A small contrastive image-text model, trained from scratch.
Training: muon at rate 0.0019, 8900 steps, batches of 256.
Data: trained on photos of plants and fungi (iNaturalist), 45211 training examples.
Rows from block 2 of the text encoder, named by matrix and row number. Rows with one number belong to one neuron. Each number is 500 + 50 x the weight over its row's rms, rounded and kept within 0 to 999. All counts start at 0. Numbers have three digits each. After the name is the row's rms in percent of the matrix's.
# fc1: MLP up (text_encoder.blocks.2.mlp.fc1.weight, 640x320), inputs 160-239
# fc2: MLP down (text_encoder.blocks.2.mlp.fc2.weight, 320x640, transposed), outputs 160-239
fc1.329 053:524494540525502607606429397462491413507458509445378543509515493580439503468510427528527546559417620457504498513402552478511508611560477529477540510486485554492457555453487545508564530549481408534459483499559520576509531473482572484574579512
fc2.329 042:494448410503462441491575555509498539533513541516715550512465569495448434509480518457418540446614586537617496493524503443425526446441493453429458528560532433518510506542542494484411517412506605513503533461593472501469432520403496593457503486
fc1.330 054:503462485429553419525477516548485486479527426456419533503446482521543454507521486499465524486544459580477521603548440465509530493476467471502518501486534509481445547484484435448485459430551466491508429483492533475507460490392481578476469528
fc2.330 045:471484476485544578489502450559513494403537539398521482553559590488532541529524516522474457491607455481476491448438478496521476481491549577532541558603535565583479383513512554474618508580442463501499508498500365430453467513634548503585398427
fc1.331 160:488477469575450535506511454493563537514446602499465553520483512556393514458480432465561521447532441550418592574477527479499544468416581446542557539507463433503523411441437614524502470544495474555504505418473461501539520502482509486404608523
fc2.331 192:501449446521636478473520553548584400497546552546480419398593537462526574520509408607494529459432590440404578473459457555461470452478411512433507494515439575562465438542511431467540460512512432492504504543491469555604519498535460492588428558
fc1.332 079:472502511469558521553467458520482388459540546538550521571538559527471500457450529433497548545500437482510468486434667546515539453503458461570471486504414526532535421525422439458517467508576623485515542521437531516516496529565536532521491516
fc2.332 076:465500461557551581551521583552455492563536477519594522383498432439504537528661498577516504446566424514498533485453492521486464558484387464537467521449544521560519505486477552493464493502527444437558531497489484576470458509465514498455392495
fc1.333 165:546604507452520547573450522453456541560479567499496451453537564480498545522509477436468451479483548536481586481491528467447454494440486461504474509547445507456481548472478447544520415529541470487496519468484484476455495562509408542434424464
fc2.333 182:578510500454492548547408463470494484549563507487438445386467445578477612594484393507478481390508535480478592508571475453535491536583557535484473481496432499443540560507458462501540466461543542485500470416523489472494434425544498551502457559
fc1.334 053:445547580515395441446550558490547533614482473444513468514459500605381425491513525586449493524503579509478596532494498469546528448469464517587488523519523469479546479532478512544514553486562508441426468568530534535470490482459429497393478470
fc2.334 048:526625503473540487548491513550570497535531489431595507510515518500594519460502491529469539441495550461514419527571540571466486465502525581464426490411520555478399531541533455464454493488435560504591564434543490550541444554400447534554492422
fc1.335 143:472527535363468545491408484445442554438565449538558515556633434476481473544599580611592511489525504514512464487589522523524454577453574451519402561491517410470587485555495443460517484534431660503479500513446599551533507491525434464543501417
fc2.335 139:452548559387474469532580518529499488536497489556470508489472428544503497491476473429488411469530428527503428483573422494461445524442517479496400456500480463522460586485438474483535505515479513559545613448512478516545500485561507468506577461
fc1.336 088:407542579543462458492384547574517506526434463447548487569447492495464519513518430482448417516470498508572537646454508433499518497488428522539456574466534449479466430446461542448422535469584494463435385542467461446474591462529426446481442463
fc2.336 079:542513432418576580494448511452510516479487483548451537574508488507478579418539461569594560594470420487438448499519466444504488426422503530552556554453586492560631524558563546485484416544507436509535549522487545478515407451530503463586418452
fc1.337 092:460506480510517452472484486496431485556419382441460496456588550517547488444517568492514376481518463559469530496557466477540458458463532457504485555410483505551500477514524474529555558522573533446455460570485507448471556428540468511548495428
fc2.337 069:527465458472545514398493479558602506485592610501493455489490504466472456467463425547479451532453528447510468512467514498438468481537487601480438475634556418538447531579429483488535605530545462515479533464462459583475518484549541504490467587
fc1.338 046:499437528363512450552564479554509536466516469476524463507493489569469516573574460510471506472478530558471470379481407527499481434456589492533494415536564475553496422516465613518517533556474527552522501599467484526528462470502539559565563543
fc2.338 036:607550450601559584510587467464486451486452430504476574487443534477454502528519577472559588498558530553471513601478503409489525567538442463467565520520561547459387461545485500526482440434514525406448501468532547470520500457405474497516433429
fc1.339 029:521509503508529532584491475432473549533491498514539547502552589502465431584542457530516407429468412522569464489510362455507420478480538460518493521570536443547509491511442499480457495442430518511440445500494501424429516605508462506526530434
fc2.339 027:515526559474435510471405598497529443426501462590433489563453523431506576543515485607442563472535549477548472355594558457456509491622546610492496533469526553520475600446580538530495536555489447488449473481517526525408472458581470518420488555
fc1.340 054:509536465555427544497515516461519476514519557511571561482603467526519525481472495553475458571539495568498604436466514433576502438467536486464476527485468508492596555375447528571482511600514499487436478446534656522528486453454497587515492442
fc2.340 047:425526499516481529437483422496519461495484452540567581506482455460490452531455546540525518406464525328535501490501507579369488530576509561476454492469571513562399478482531443492459505510450561482522504465556438572464471489502536567503535490
fc1.341 054:513546459508518441530630546495586476470432504557493488401506579432426578446523428525500462511561400459582564511502500460341528539545570506545539487603548499522519492454473502532533495457497428542541552416522541468444427501522518465451536522
fc2.341 046:495447525526603484472484496486529562448454505491456486550496597501445456524424454535534469420576469571584450499525499450534557505542481441554448528573444526491484571456491572506468487485524490488443500429503472498473541518492441504424529515
fc1.342 075:427525485490573380470406480522462421491478545521588514501466460570521576426465390422541565496488492552507436458451474541440513476474564452537522561496449537472543493482378546494499551527489488516578485489514471464535524557571522539439545446
fc2.342 073:498451508464533548471472491474439459504475509418566490526562512462488549478401433606599512550510503472439585525460482481499524517528521553544566470432508518486440521529456523499479445506545497373470446495441514503493582488498460458419424478
fc1.343 067:532551433528465514475563518492453523370475555485561514510504494466435430534530561548582542573488409492475549442496437524533552507458462459451594532543523539567499466529480530546444525646512561515480499576520538497420453439495568517522516428
fc2.343 058:564433427540511521553527504496490483453403482523479602533454543484462529551513655461481566565540428550519530495469535505486584558490405451443507563527507524513389465560439582507531430508448495454480461621490565531525545454437407445562491479
fc1.344 125:502512528523488457583531495483485544568553498560483517443471509445423475570574555536523465424509484522514435423539499512411544495457518479460524515498464455384361503474483507490545583448529495483476555515581481433445514546477421493543557485
fc2.344 128:580489576523579563545530560461488576506513372506466541514428456462447425492534531569570513486520486496527456522529454385507476474507403582465497482462443494516482494441445489559519492465540484432460505527489484625516525447471515510489462504
fc1.345 063:510472530549487475598530481540601511506536499461541425518502559453556494568502533487581540479437493580470437480475489514475483549559509461540504572479460493461409517517493488525560581466459562519550444534492503459400507567558505439596476441
fc2.345 061:462485460551578555470563438500396545468502414542491548609431471450521491504470526525467467426490535517519455413503575477502542352549444628437543521455475480593486488428447416532576544457455494416488410480553397528550536457508581515479515546
fc1.346 077:552571497484563518454528464530494502529439493483539463507540457417505486476496492482557486599434434560467528451505517467510463562564489509461463575488544495477500493522466451531496429477487495573505525459516498512531517572551548443480479493
fc2.346 075:500493514460543515399461447516464490441457535432398569512446471519468533551432451559481468486496406493472509464615434452518496541513528479503508545416591487433477569477478538530495494421399602477523578493510557526530577458504465530501504479
fc1.347 079:514475573481516477488460534471494604592522515627523419455507507420483461484498595475443471574470440553542521582542388546491604428502442521425528547513365503510465429479460488542553489559541485409400566409508529571512464498479422506583581500
fc2.347 078:478550560376511454513436516568437521494516486555561497483527492503558424439490518482517545588398489504497505527562461462457553444563463484489444460581605538518540458441479461481439549578542497526426530481520497547489502476546530378498538456
fc1.348 132:591522407496531512555477476466446447452485479511439492507580543484492491440486534562534557465552527558471584614499469594488508557475465440500516484493479483467571440539528489484509510380440443529501483507417545504454585414516436535525493527
fc2.348 131:566470517498506513533553498486474492492530514559454579533532532533528554435476480443468534513509476459507539481517496576490456562518457437549464519527499478483518533519523505517418558407398462561477531551433590468569458414490489431522608519
fc1.349 051:459527448496398470597489477524558457527496414504452440441438483578473491525567578485540481492536630475438522528521486397419512516486435580495394456592504516529547467477545469522483531517501558562454558547469505487422522426614519608466454529
fc2.349 045:494577486554442536471490459504563502494509607559489572498415407486589525475513687414457559516500572542476467505589551545448509464556475414446548515462508498467464491546497487481481543498410497459540512428510557567528418564486487609514482433
fc1.350 045:517565531504414500462411460504449433363475533556477493490632437493481464436510548487554506571493423375494454507531580600474374546504532436539451484481487561538582444491425517413441487418511538527522503542478580437419530535494516490489489427
fc2.350 036:501490530554454389462475490416508516539584497565378483509382506515495619566469493505434536474463421478485535417475500429488460513563579503511487524492496586499539549549500561527497492461438484471529427460520512413541446553576434461442506503
fc1.351 155:452447569532459558573531512497428556518464394519547492507503409461515466539631533449514463533483509468548612538515525450518486590436459473476500440442567453490553484424447544511555474533487552520431513497541599486515505359466415562488535430
fc2.351 158:482576522433472562543513493474478540459488504491585506534421422473487555524554609369502537444492482520488476488455450455561464530406486528432545537433576482483463491513499533500500504569555522562396541513556512573497409542491380540547560445
fc1.352 088:387619481496453531429487495493532409472476518565580512545492526528492481489423397543482456521489524419554512556424464560485505517480515402584451579477524472457412406508467467420512476576456507541552518496461488470510470572502500506497540512
fc2.352 083:465483463390579481528511556462503474460524479528537537558482452469467522483563418456609517523586409511508510516535509475442554519528426567488458530555547473552514436591441514516576459549546458492520469462471557509549499503509535481470478480
fc1.353 045:537485454459484472587440449473581511508482526598540536514530508559498418530511439561429473429465471581481378542447433460449540420484591518494550490428542438523465448476530497540411479555535459503485517456544472537487479563433440528510525649
fc2.353 040:523487481431477580593503541504497554429497464475495474622539489468450478556633475502494486548438477558554527513551458474500514590591509542538503470431576487458509536448449536476439478623509493517464536553499503523428501502607524410400509447
fc1.354 070:540526514562455507505440515503394497442516463575423485483528430573527512526521643443455635448522468468531508510559514522527533490501465507506506573509518499451509513536421547542467535452446510462462462484486527505420462497454543496566476431
fc2.354 062:581552433521484557551543476514486487410495509479366530597533534444653566499515663479527543424519435532482493567519435569495469482451469453490455528504481414476550444451474515511457456458443485500527338533466525507490568479538526550496435442
fc1.355 122:485460361538513467474530520465433462466478548463520557588525521494489507436482442539565418513470561559558500569541518486451510458423539473577497555517557446537488480475551573449553522473538510476442445453430457386491559480540568482456475512
fc2.355 129:527404483503571492454553458484494474468613480513507462532470478474530505525457520452506602509501486497532393527465500545448506451473441425499557556502488581579473510532539430519555472414489503547529448494511465610479561497506480428486488579
fc1.356 124:419531432540452479429481519498477507497459520422446509532493525638501488401595496533498525583572538477480551584535497459561439484440472511515605567424558510444482465503427499402479474614553443521432485522464499479489502440492499559448478459
fc2.356 132:497533419504568594495435471534570568485467626416516529541480582520451485430569489460564549542505506508504492524480419403527574448419468604593510571592503443530525464599449553418490541549502413474495597460398396505489504512546516562526430508
fc1.357 058:550603413488446615462499397509524511553487530426566521558458561468393600499476477439501477483517465516524501587536443408522467481629503503414510514498525418369489565506534501452497519531570515471404436499506617526530504544528491618533519519
fc2.357 045:454470486532506471475468547510481473468474567496438446410486471484476531512545453448442477550578601450456377512491478531525535545518549485589452501500496535561382497463507430513505522526522430496500408403471400488394495542567530431454537514
fc1.358 046:485483528383539510506486487517477496561491541415460482417467436483454525596455584556487467596482491541594557530542385548569491497523512432550537548521587476480518474513442498476528471436499598489522404547504548497451434464435460507469487437
fc2.358 038:571485445514467458520546495594519538464596516552452518511559563497608643493468602499444522472473513482513479563583561492402467498484493526389498551517480485487500504547493456458585492532447494498576506456473507490446558463472528533536419431
fc1.359 081:518612510430418627522554415440591480551580455538452411571442485424409509610541416518513426507421494467480464441555402533494507519492497540386497636570580542519423489487571539594505508530499530467501507461463531548472431502511436471506441511
fc2.359 073:562508482453496537467581533518511510593517508578491664587538621518498535507452595446559628533422453440513452548525442408534452512524540520412576484475499517497495497494504428483541594437525576530513517519431466503509427452552502442571467428
fc1.360 036:540603574466471428516532481450484383571537416521486471463408512652490500462486526410463542562563428595411558556547505441430484561523506513501450482521461496515531584470514488501452476501572397463573479481493500473451502578472479578473517566
fc2.360 030:372437536531436497507465467622475541515530602396468492486480523461567548561476434533502510438424549432535434457554450476491492535532537549449464560436575495507403420477452520499581573558381570522474487543524431580480468494540560510524505476
fc1.361 108:441559388507493446521526407473441457498462499507510478466551494465533500572474517513560439532500484557524483593503480519485448567491487495432540501405489481459500474458412549454544487492469384538498458422458528415520445499511511589497447527
fc2.361 110:471574487490464515496429519547407499583510536427495531433465393413444543487476531495539448569414469442449498634515434542485422529546509521479481615455567533489460445457406456514543468585495500468580490458515488621435512522564509494497502474
fc1.362 082:584547439462553477503489454526547510474437443545509588547553496550437509477509437536459459590407454506523583508551621528467511492539524555482516543460450571512431503514481539512495511452475501493513545535512505473469582459489489595497534556
fc2.362 075:556456504514506447471501506564443441535498522523428522409502506488424510578442438502504447468456599458424483469572641540474482535508542438370544442481488533462395490469507408518500472499382464587526492538582435494528493497514596529467502526
fc1.363 105:546570491566414533485487405539527486627506442533511489566457510423569489425537491690465470527496559510526515530559456457412468490559430469615392528523612466456430569573532530483469541493522539439474433529470415445486511529533441557494612599
fc2.363 099:475535472506491506450515473496513378478521577461514539442410445409445507473431584537457506496547530487533464497472467499515514460614476551423528546473478481435393611540488486533488568525505507472437433392507441593521538577468531525491568567
fc1.364 123:600529537517504496508452555509512516443478407432458560454456428526541504579470524507491505471458513588468615511528573556543473493537508547446535513507497568414436446544444494515527585396445549498438488466574513453448493591440553487463474507
fc2.364 128:534441488560575431443543482560518412425613397490394444437483523516574456434479372547450434445440585514389486485472529598542565507516543484483509527556431530544499453591438461468453509391499463521488471492619422470552572543511563471452461553
fc1.365 073:516621465560449623481470422435511417546383538539440459532405454528450562522444418463518476544452599600500470489428488470514549525515527468466504529381474436448460540530489580542503531504510473474420486472553603560549476464406517595554531553
fc2.365 065:517547545482490506528542455527538455516537495421521533456600416460478488496497583478462471538555485447478426550521412587404421613463449376450442415522549492441404488526503449476554500470535501531545484428564451524464448582529506505407505486
fc1.366 036:475535582487454473526520490500459465440455521389454526539431527546440500513475514530532541508482465417489557540556540475580510558545427521454581538503505622459467518495569389515429463584433504512554498584553406456462413613513566479439497462
fc2.366 034:512470435550405480530516497509438502528525491587560617528493560547535507545498467581401518449483457583496565537495548587456568447442438456450492515446510478548520424547509564481488523465520563442525513503473572528450606423425517499504477563
fc1.367 073:485569484450489531516461541546547492524536517543579489598464491525462514426405431345369504457488407560456463431423516450475513506544486382471446541475486497456437498562452532497509538465538605517525474511530429497422495592552464485490547587
fc2.367 067:457559512449468535447477509527433518559483445464519505535551495464501554534507479606466517476539438481462602456602474493516477560615526491502486478417460517465397562364490471501444596542557490462501447554509491526517543569548511440379561447
fc1.368 141:462487506492422439451465508347450523454463377507560508505551490487395490461449463459515466482560581505497495548479470505529564618539572426486496434493495490618467515547491567530509542466469482479582492474573507412467467435434470499375499518
fc2.368 141:462565467541469489398499476542495477567538526490409487448545498388471506431547493531486581427489470429479422510467398587524507424417530467512516562534518579561404442461565476446506481450495437510519509539587472479488488598465396486544421484
fc1.369 077:521546496517569538460517507578490452482459504572463519483508485471370505422517460566440482469520538426475491506498587427367515398587542432447523525480546505540516506468484501565405515553533504509496391443442426455428555428536436525542481533
fc2.369 071:537468520486468503491495508438446557464450463539504459492435513423437548528460589523493558443533468562490459490496443536482493529535514412444503533496448486483456523506579479538480480517492424462499405515545545592445445462452494431510406473
fc1.370 097:527450553469437404483507540469472515478467516497511570507539494613623511489426529481501400463471540433461489511532561441476521593590575552534517498497520496556464439466456390428497523497476536510587450497481455422547395548513610455416470503
fc2.370 087:455455502475465512509484568503481464497534466502475478529476561544519538569441459538420569436445495399546472574468525562477543505463467411438493501514390559429487483601593473517475527470507520497507515495517479480477589464449503475501457595
fc1.371 093:455416482495434460468526499507526404443442443498499486512434515469462436500505427458457430520581461446507410471485491579513478557587502441558524415500487438500476557422577561483473518534467584556508447457612490461420543593437637500464563487
fc2.371 103:457437498475452488533597452422553525440448466508525422467434494418498524559435473449522493418469464494578490472441611573417478487517452467502492530584491515454511563616540501490500515473529484463432388512567509449463522543475521572441475453
fc1.372 104:456596466497421489563464531413438469610509510556544521461500420483583535491598439495465504484520548464571545493567563391368446467490579548505478552443613529495499527422496494523475485447503579473444481498487514475497480458559471529524510469
fc2.372 112:494574526569455484431491561508660425497461593475431529417469465381484535471491443440456500446390587512488496450456558511477429454607547544507552523407481468444536496435476456565557496574548499529439460527525505566506423602541439545474437540
fc1.373 104:594515447511490578569493511532516515521352556479538450539448466461400575411538503453544537491515537420570443548460403540525493496597555431504487456458387444494434448519525551457432458531516509507525502382467504598502479557529431575483576578
fc2.373 106:547560464444556521534519485421461508433467446408453414489548438454471587519548479567478542553492516453440494645516403543467499515481444515541428429477491544457378536469543446522517448503578408483551473490461478588529429644508492333525406512
fc1.374 116:441552459498515475494460552444594535516477624480599488421592395470565499430434493457514541608437531491510554476572487446599578489497477433518498442467494522552541511654512489454543570492508605443494592552523455560548496507498480460515577415
fc2.374 109:498527554428439369464529411408426675452562522501499540433563452507618509493466542477453489485494510450422466586566510595523538533567497495534368425527513485525503492510511521578600424415511543468619514466451563460559491531505532440521478535
fc1.375 062:466502503431562537526508563508449483515536598466532502436455474513535541479522633580542523545569443490442448634556465514579546501533494613471512421480539527464510509562514450421469410472503564545564513508550443457520403491509578422438493517
fc2.375 050:538472575525548461522518574531505563509551503489472533421524631555537544468559451547497482539504550422512515379477478450516510453448469523483491435566396502522551512484496551492501550548532564481544433499514471541508512427363438446557471543
fc1.376 060:451479523493468509507494444502395593484514505452493596477527468410468477494494527529419416544431505559521471551533502491493547600543465491469549498464482522424520579507448537523449520555577421609551585512505426516423436511522515480560399542
fc2.376 051:541479521524416517483535461515391385451535515406506556485470549476513491572483513535473491457496559469505495388485511469567396499533596563510462501479439489507460587425578488537555455473507516482509441496446618464529618405507513503524434520
fc1.377 118:480555492427453466444523554433578456458464507406475554525429561484533471471585552438494491442601488514553564466528558520651529469570498525535464468427493515473544537524471556497502565589465496501610534564519419494449484592513535494461471467
fc2.377 104:499484469446415410503465502541524528443450515459502540479481462508715437564467510545546509479495454523471413445564533528476512483587570462472509455579599555494496461552550515537535574528438411452551423536584514403505466488541571470486408466
fc1.378 061:399504563587514452520498476516519587575451474500446493523442488598429486567461449475443494485535500577488543435535436361485405456449526481533585486482549491509431412493439565472513550556485454435400444564566407456417495501542432570458605555
fc2.378 054:522566529440460471575522591521533545480499477487569572463473468360519332558520509556492522423515506487477472548555511506523483547525542487516460506522610537437478399441489539596408495519465551526470507424507538565453455490495487524504471450
fc1.379 097:467519473568464489540492475546419546558515496564513566473526516620416435532422504483506452469554508496550531451493479450549515391465481468471442475462471406506479473537471478495511573561524500454372542609516592490496542481526400587415564508
fc2.379 090:459501522568453544514441561479480463483551500486447509391436494476472430528483497565459465402562627398550351422502512501427499485429461545538465504555540457495407443453460498470563535526465575505427544532518517437454528463462509618558473554
fc1.380 127:609496571544493530522454585415469430569342450549376507512505510504475537409497527478491532521554582499522561481497464545454489549496522466522515473565445456479576537434530437469477438506418550492504402480451506584461514451487433505482441529
fc2.380 142:557491477470466557528501455441531482518461547595577545464467555535542481530533473534531536567467488461541524495591413556516511410585406496540442573597493499474533520434551404501554534519499534387559431646460502527497454478487563517489525507
fc1.381 094:583480459459376460499447537415536473509442393443455508472455533498412495505533500588491487542542444493478563483582524512471568515611505452574461487558537365490478547553541535531485453528548516478442384574508493514471500504527461492495516495
fc2.381 089:572460365397473517564471499445586501518498531502494615584527578414538477469443593420457617549453472457500534503501427536447425365487476459519423514500536534458478484576464547496489561467501530493556521485525455528461564495543328523574486473
fc1.382 164:443402491517561489540615560536462560439524493552498598542512478580540459396515486457476459507480550558471534523419584545428505471393487491549518528574539535560459427446465521440608477471495472526465513515455456432489544498600432513400563489
fc2.382 181:583437455578575502487528521447488484495552460469380511478525467441465586557474489492511565519430570453391501491512439454562439514395480479401571446526503507513448482554408466555632479473533514446413499443512506537517510511544420452463505573
fc1.383 112:538569525526432433475495478499611497634436465542535464437614476406485386502519494570524490506436547433445579508584454566514487507459557504410466421568461525453489538451436525425510496535504529586502433409474488596490474475531554538540332603
fc2.383 116:557497561556411466436514532415500538450622533501422435454436487450538475452498526387521548559405589499482501494480558461523466501391529613462537484492446559490471551562525541449595499512509445535492659466472513437535517480544525473437462544
fc1.384 109:461483458415497443456513411417493448558464504492518490470474545494562575502529497506527507475529515485498514377530535432454497521555539470432420549522483518429442600446503441547498428512499527543514391460540556539545437547542487503487517452
fc2.384 100:491474528435537532409443471545471517520422539537504482588425508559551434489450515527395525586494436517508465501554490447482560492536568472525597607482542494482442504431555483520463526490528566508447427500506432509474584445421502529521473457
fc1.385 142:503435486529455467473515371536502532565481474493457542579498403486543529495512515515503497577469520492549514483530555495413507487492521480454504492501529494492472488530507585440469588528515417497529450561494555572533503543559550435409468477
fc2.385 131:563528400574387558528377480505492653522581486479441539554570492544561386477524494502535556489456576505499593471459543478547458506429470442472508443516467469555548509512511469436444548430507470534521436518529481474539558548555572464506436574
fc1.386 104:464536439506413388533543489521402584650506517509552510460525534548448473573508589544391464450594464462533569496523420502534490505524493453454457524529568505503475446518423423441431599495539530377511505550568514522508491491422392507450601517
fc2.386 098:463490523524479462532544618441487505539472456508442488428522455483441445506435448576446522495560507433514412506478404538476417539498411477508446518468485563531458473528471537492578577560534504539450582534578519512407567477444447489477516445
fc1.387 074:550470455555452539565467465498548525588473500493459532536575521524485498465519458500551468481421383626551409577479542467580604495514561508421452481391476503465476610569503495512416552465549505465405435404560586460568571514459553506411471501
fc2.387 064:450553480532556466498488391523441555530614495444398498476509513433576511486500555575505516510485517524575460499505518511456468585474495507516524512446502479551447552500444527476502549450461402554555482413448396486473564561517614496518369504
fc1.388 134:559404519566517451402466525445486566524431405473575543527575461458420546461521515537523481514537497551474444428508473497438574480471648486454585565497515455450436582474479547450556504503476607536486358464465545533484564435377515548426535562
fc2.388 136:549468421592503517446497444476511441512482434500524532561483508480518494409516540468488514554547518471491553512513448593499473539496494512541504556445457507479431574544454479407504517449475485459494443491509590498530514514532484500491559449
fc1.389 113:560499510560475524488563531503524513497436520520446477537434431542447504523526533588532473482421430474523380477588512442478583481445369532491531471474402526446506479515416481495473443499530457433548538584454557559505582489513484483566513492
fc2.389 107:592474461482476395492549625417513442530508412482427537443483524525537605494448509572447512620508481463446543378605521502534543529521484493417428520470535517484557510497474453502493456536509507497585506531524508509539461511464516460488486498
fc1.390 137:507640581471543475525503492489534461471444488451513515580470506448505494528406431365491446563467526525474554533645359375492523458537469445486463561495576536510504422568492591468528514519556500457479477533392538507535517464542449554497491439
fc2.390 147:511527502474514476417411484530463648482490538514425482568510494456502493478472525530546569505456531521443419475491409407537407490459518436522526482540515528553508495576492556505563509492527452568417545476501475514471380487581453447549417515
fc1.391 173:518503600565473478459486508466454495470517511465517448479531516459501570491432528383456463521520560528456487449444533574424607499525532494457564540433525488536518444463478414515523548517398549469467509441517469462535525477450530498453488559
fc2.391 179:527510552518489423492492557462526537479518514496426522398532587535445498500446492492416479567478611601484465510407629477427536506362470479549516443515492472501502533456512411501496534475424520520482480424500490460487497563443496436532501480
fc1.392 061:410529496524579514576565465557483557465604419485523460516422492478578396468501493515434499481416460440500509473607491498547587497561561488511571527470575514546439493471480453474527497518532361513581550525512466425485549524491445514533461498
fc2.392 052:543494520539549526422470500562476475446530520431443577420528455527456540480464515616408474437418486481513472448596463495577578473487566574465523530513623448498523514448546563501475414473399593381531494512486528534562524433456506598526486500
fc1.393 092:523522529535499549557515446479547537529482503536555430483551498516424447485564431482484530523456463460546424564520542460553552567516493556455554435453493550474532556431482422486519557547432510484517516395496489566403524473448511546526502516
fc2.393 081:483518509541415408487461498437575526528464496437540518549517488555577412497530463458419541502417503540517463529529595543445569469409576490529505507549450490526522495423506510451566523379456540519548593479479484445504529546516635470434402582
fc1.394 052:498521438587502517465555464529508516526429416481520532416515425430442505454527540529558499602549375523482506570483536464523448499493492464381528568436461535527432490514473514389420511550482458530553471515533405538501449639567504438424482506
fc2.394 053:519531401529430552476469480572448576556526481489387630592527463546477511490546468517437585502491461472449587464497585476505468543481444439426501549478485473492463522546487532446500503510521465547521530461562584547468533496476494546570541550
fc1.395 107:446576482555498432471474447538522509522485464579507410461436453442523547467551588458485374481532469602557520503541410426487425397500524441555483591492509472569459481492477523581592509539471516528461475543538563541509514431573480578599490479
fc2.395 112:420524455530472482478489524551527571558488495541432530525491428480588591494533640516496628466438549574434481484544554351474454414483500477442531542455546466504533499460502453468557540539442457440439463530540471577540470465566520544538405385
fc1.396 114:523504474477536560469513490475457506548522487512472513427522485390383463568453495495481514400434465471435496568479534463459579581662505426517529537521495502443529392530509510483454502510579587511487455509534501554483526437540459538460547546
fc2.396 100:524449443508578496482545473455445448506554595576482395490524443520536505519475540534547401540541464510540518506528434561532428542470495419517570546597541476472536584489569458540554448539503426485548493567467555428554459467382579483449442523
fc1.397 107:545435440513423417463470541499495380549501482557531506559520506578559500441547459589480475641490535499402541603492523531511518571526463544532455519487495573425450524541539488420493480411630426452445538592544499466455559509496488505508438518
fc2.397 100:417545510503461469511443551492472526426499542430506492466508532528510499491423448453522525537670551537552518536412531566485435503498497494407424414475480543524484455495485571471574486558456439494582457516526455438492527460358388484544518510
fc1.398 041:501533398589519534559492540448435446594450515527564500559558598519467521419463496535514490451520497479618478521474588470543608451498531531436491565395490441485537508560470496504352484452523553482507440462449546476619497541494510489463572486
fc2.398 032:544508580444491448447421390485521484549580498403414487437509481517579450390478556625553441587458476449502541468488453503480427519504457543593455476574515476519459532502498572509568491490488434487472506450484469462515571502489481569580427549
fc1.399 099:621563443450450457521489502456526496558505473521558427528520511487465559536547569506509512585469489383552457508503406532433446524499511561485440489484479471585513553511461480476430560539498529453479469504533639573466509591508479527515527505
fc2.399 085:535523532471598488490399509499554514518488507469389454509464489555518456478498396454499508564526569513540439480503460461471444466489504508488363474527459452483497512569452524439490507556509476539488576418510497431500545540510505481504486443
fc1.400 115:548543616553478532520592449537507425584402411559441479547455438590452474601462420497486492522398499500534544467490527523458497572473584431474545432463517529470493406581522590523440520503546496559437583498513545486497450521526512580535562569
fc2.400 119:521508468477521548455584485432548593526635431489515627541566494478478403526573566438522438534543456558507500444422378514435467507509479489460483444561468468493607489488449548568550533474543504506430522410479529500529491487536419510422519505
fc1.401 110:574473467427474594496451592548526457475416504517432544462489368605424524542459413621479463512451530456439551521505417476489570470524476412437491510539488491495449536508502531476470586549498474466449507514433516477456526409500485527418518575
fc2.401 110:515503449393463507495511547472561585479596523485488535642468552475478452585424501488523507464566559543443455497538419581463480492487463484412485521605560520527411445534495479395544594567610498536567586534546433558519457501661478498535550588
fc1.402 127:558513458450483443523547534505467556443486497553559554524592468512548431399478517517597502501457474554602568597458560548402485486537415538453501559456476513526477450454447482507507486509566546549456509630494470579484563446511545539583436458
fc2.402 122:555459534542515422399584504514451508547610478516460562526504478522450485438452561471485511464452540535483539485483515573561575477557524533512521529559437496505447501468448499530508520494507485451491532588424528421506514416526357508561513557
fc1.403 155:585546522502534631549619451493522515516471447556554412512476457487432444500513443466473428550423525445543526518579410594461526497525466451462429503578466507504512440399504574486501526458427440553512518552487514480538516450511479539463527478
fc2.403 181:541505504534574530451574548433485499511637313482539617504493546534505506503534432514443505541517475511420594397534428514478435412466487475418460522558539568477514470446462449540604493448552608479388520543540549573500501452491461473495394459
fc1.404 054:559475447507519555451537459387415496527578538408441576545519545540526504448496518598520533476464572558455549441550479555504494468431647450458473550440548436390448572505441460454508439407511580476447413523458466447448484537408356516490420508
fc2.404 052:507552533477548523498532479478440502496504526497443527573527430515592583412632489525488517472554570477453490514522473555471500493537544594491463497359513550493440532594461488438465490393399428495516463460441494433511572564500533459525477448
fc1.405 058:486398550506497377478567498531503568480562532479575495441531386484601463523469595531391461463533485484482477572477443495435550524593546538460570458522504498556436544451556409478558497466534396522499427481447520457530529458521601539444477576
fc2.405 047:430532518466587631464446512463515470454541536441482480542476607456363519483541411495569463537540526483515406475487467496551482501398533621574472543513464523488545442620462530453488552551508495510521487533498402546539448563522453388534472485
fc1.406 035:433516487477375439576501437488489443472336498540496506474536512479486432471489380525508504529502435460482491499516577500393483505490532508629531504509503451512469512440590553474471526541491475474486493476605568509418492455557594520522581440
fc2.406 029:463455463433451462532468497510503470482556608469624514657512543554437459470444466503461468481461454527549483597512529587501530505583462391466478559416456480495458544507512581473440484491521570455538458474590467454498515454515503477472542446
fc1.407 170:498501475526481562486463559504473604443486522454491518412534486441507488587551496508403507452538529552471583567468483529498466576519565463425501467446583492481555485423449442437474543638585394560553379450547517469512474450524518472452471545
fc2.407 168:479382552514510569371514492517413523434502435478455533471440557448499468498614546589524506497636498516487480526497395522521513492390420528531478506508437496539515490502526524491520474466564473505517441576474464480532504484396404467459375527
fc1.408 123:412464503484473450498538531436429491532539683551520528486461508491507508504509576611599504527638534440507495505518589467457429525435561464458395540565514573487526506460472465493508423450524496564491476442507485432494529407469436425590461415
fc2.408 129:452574573506511385484510486436436463503506626586599400473419464528476456479509476502455525549541534503456580529482534456480581666561531598583511528498509540565485431555455512452435530438460489537478516532519578511532466563420443430526498436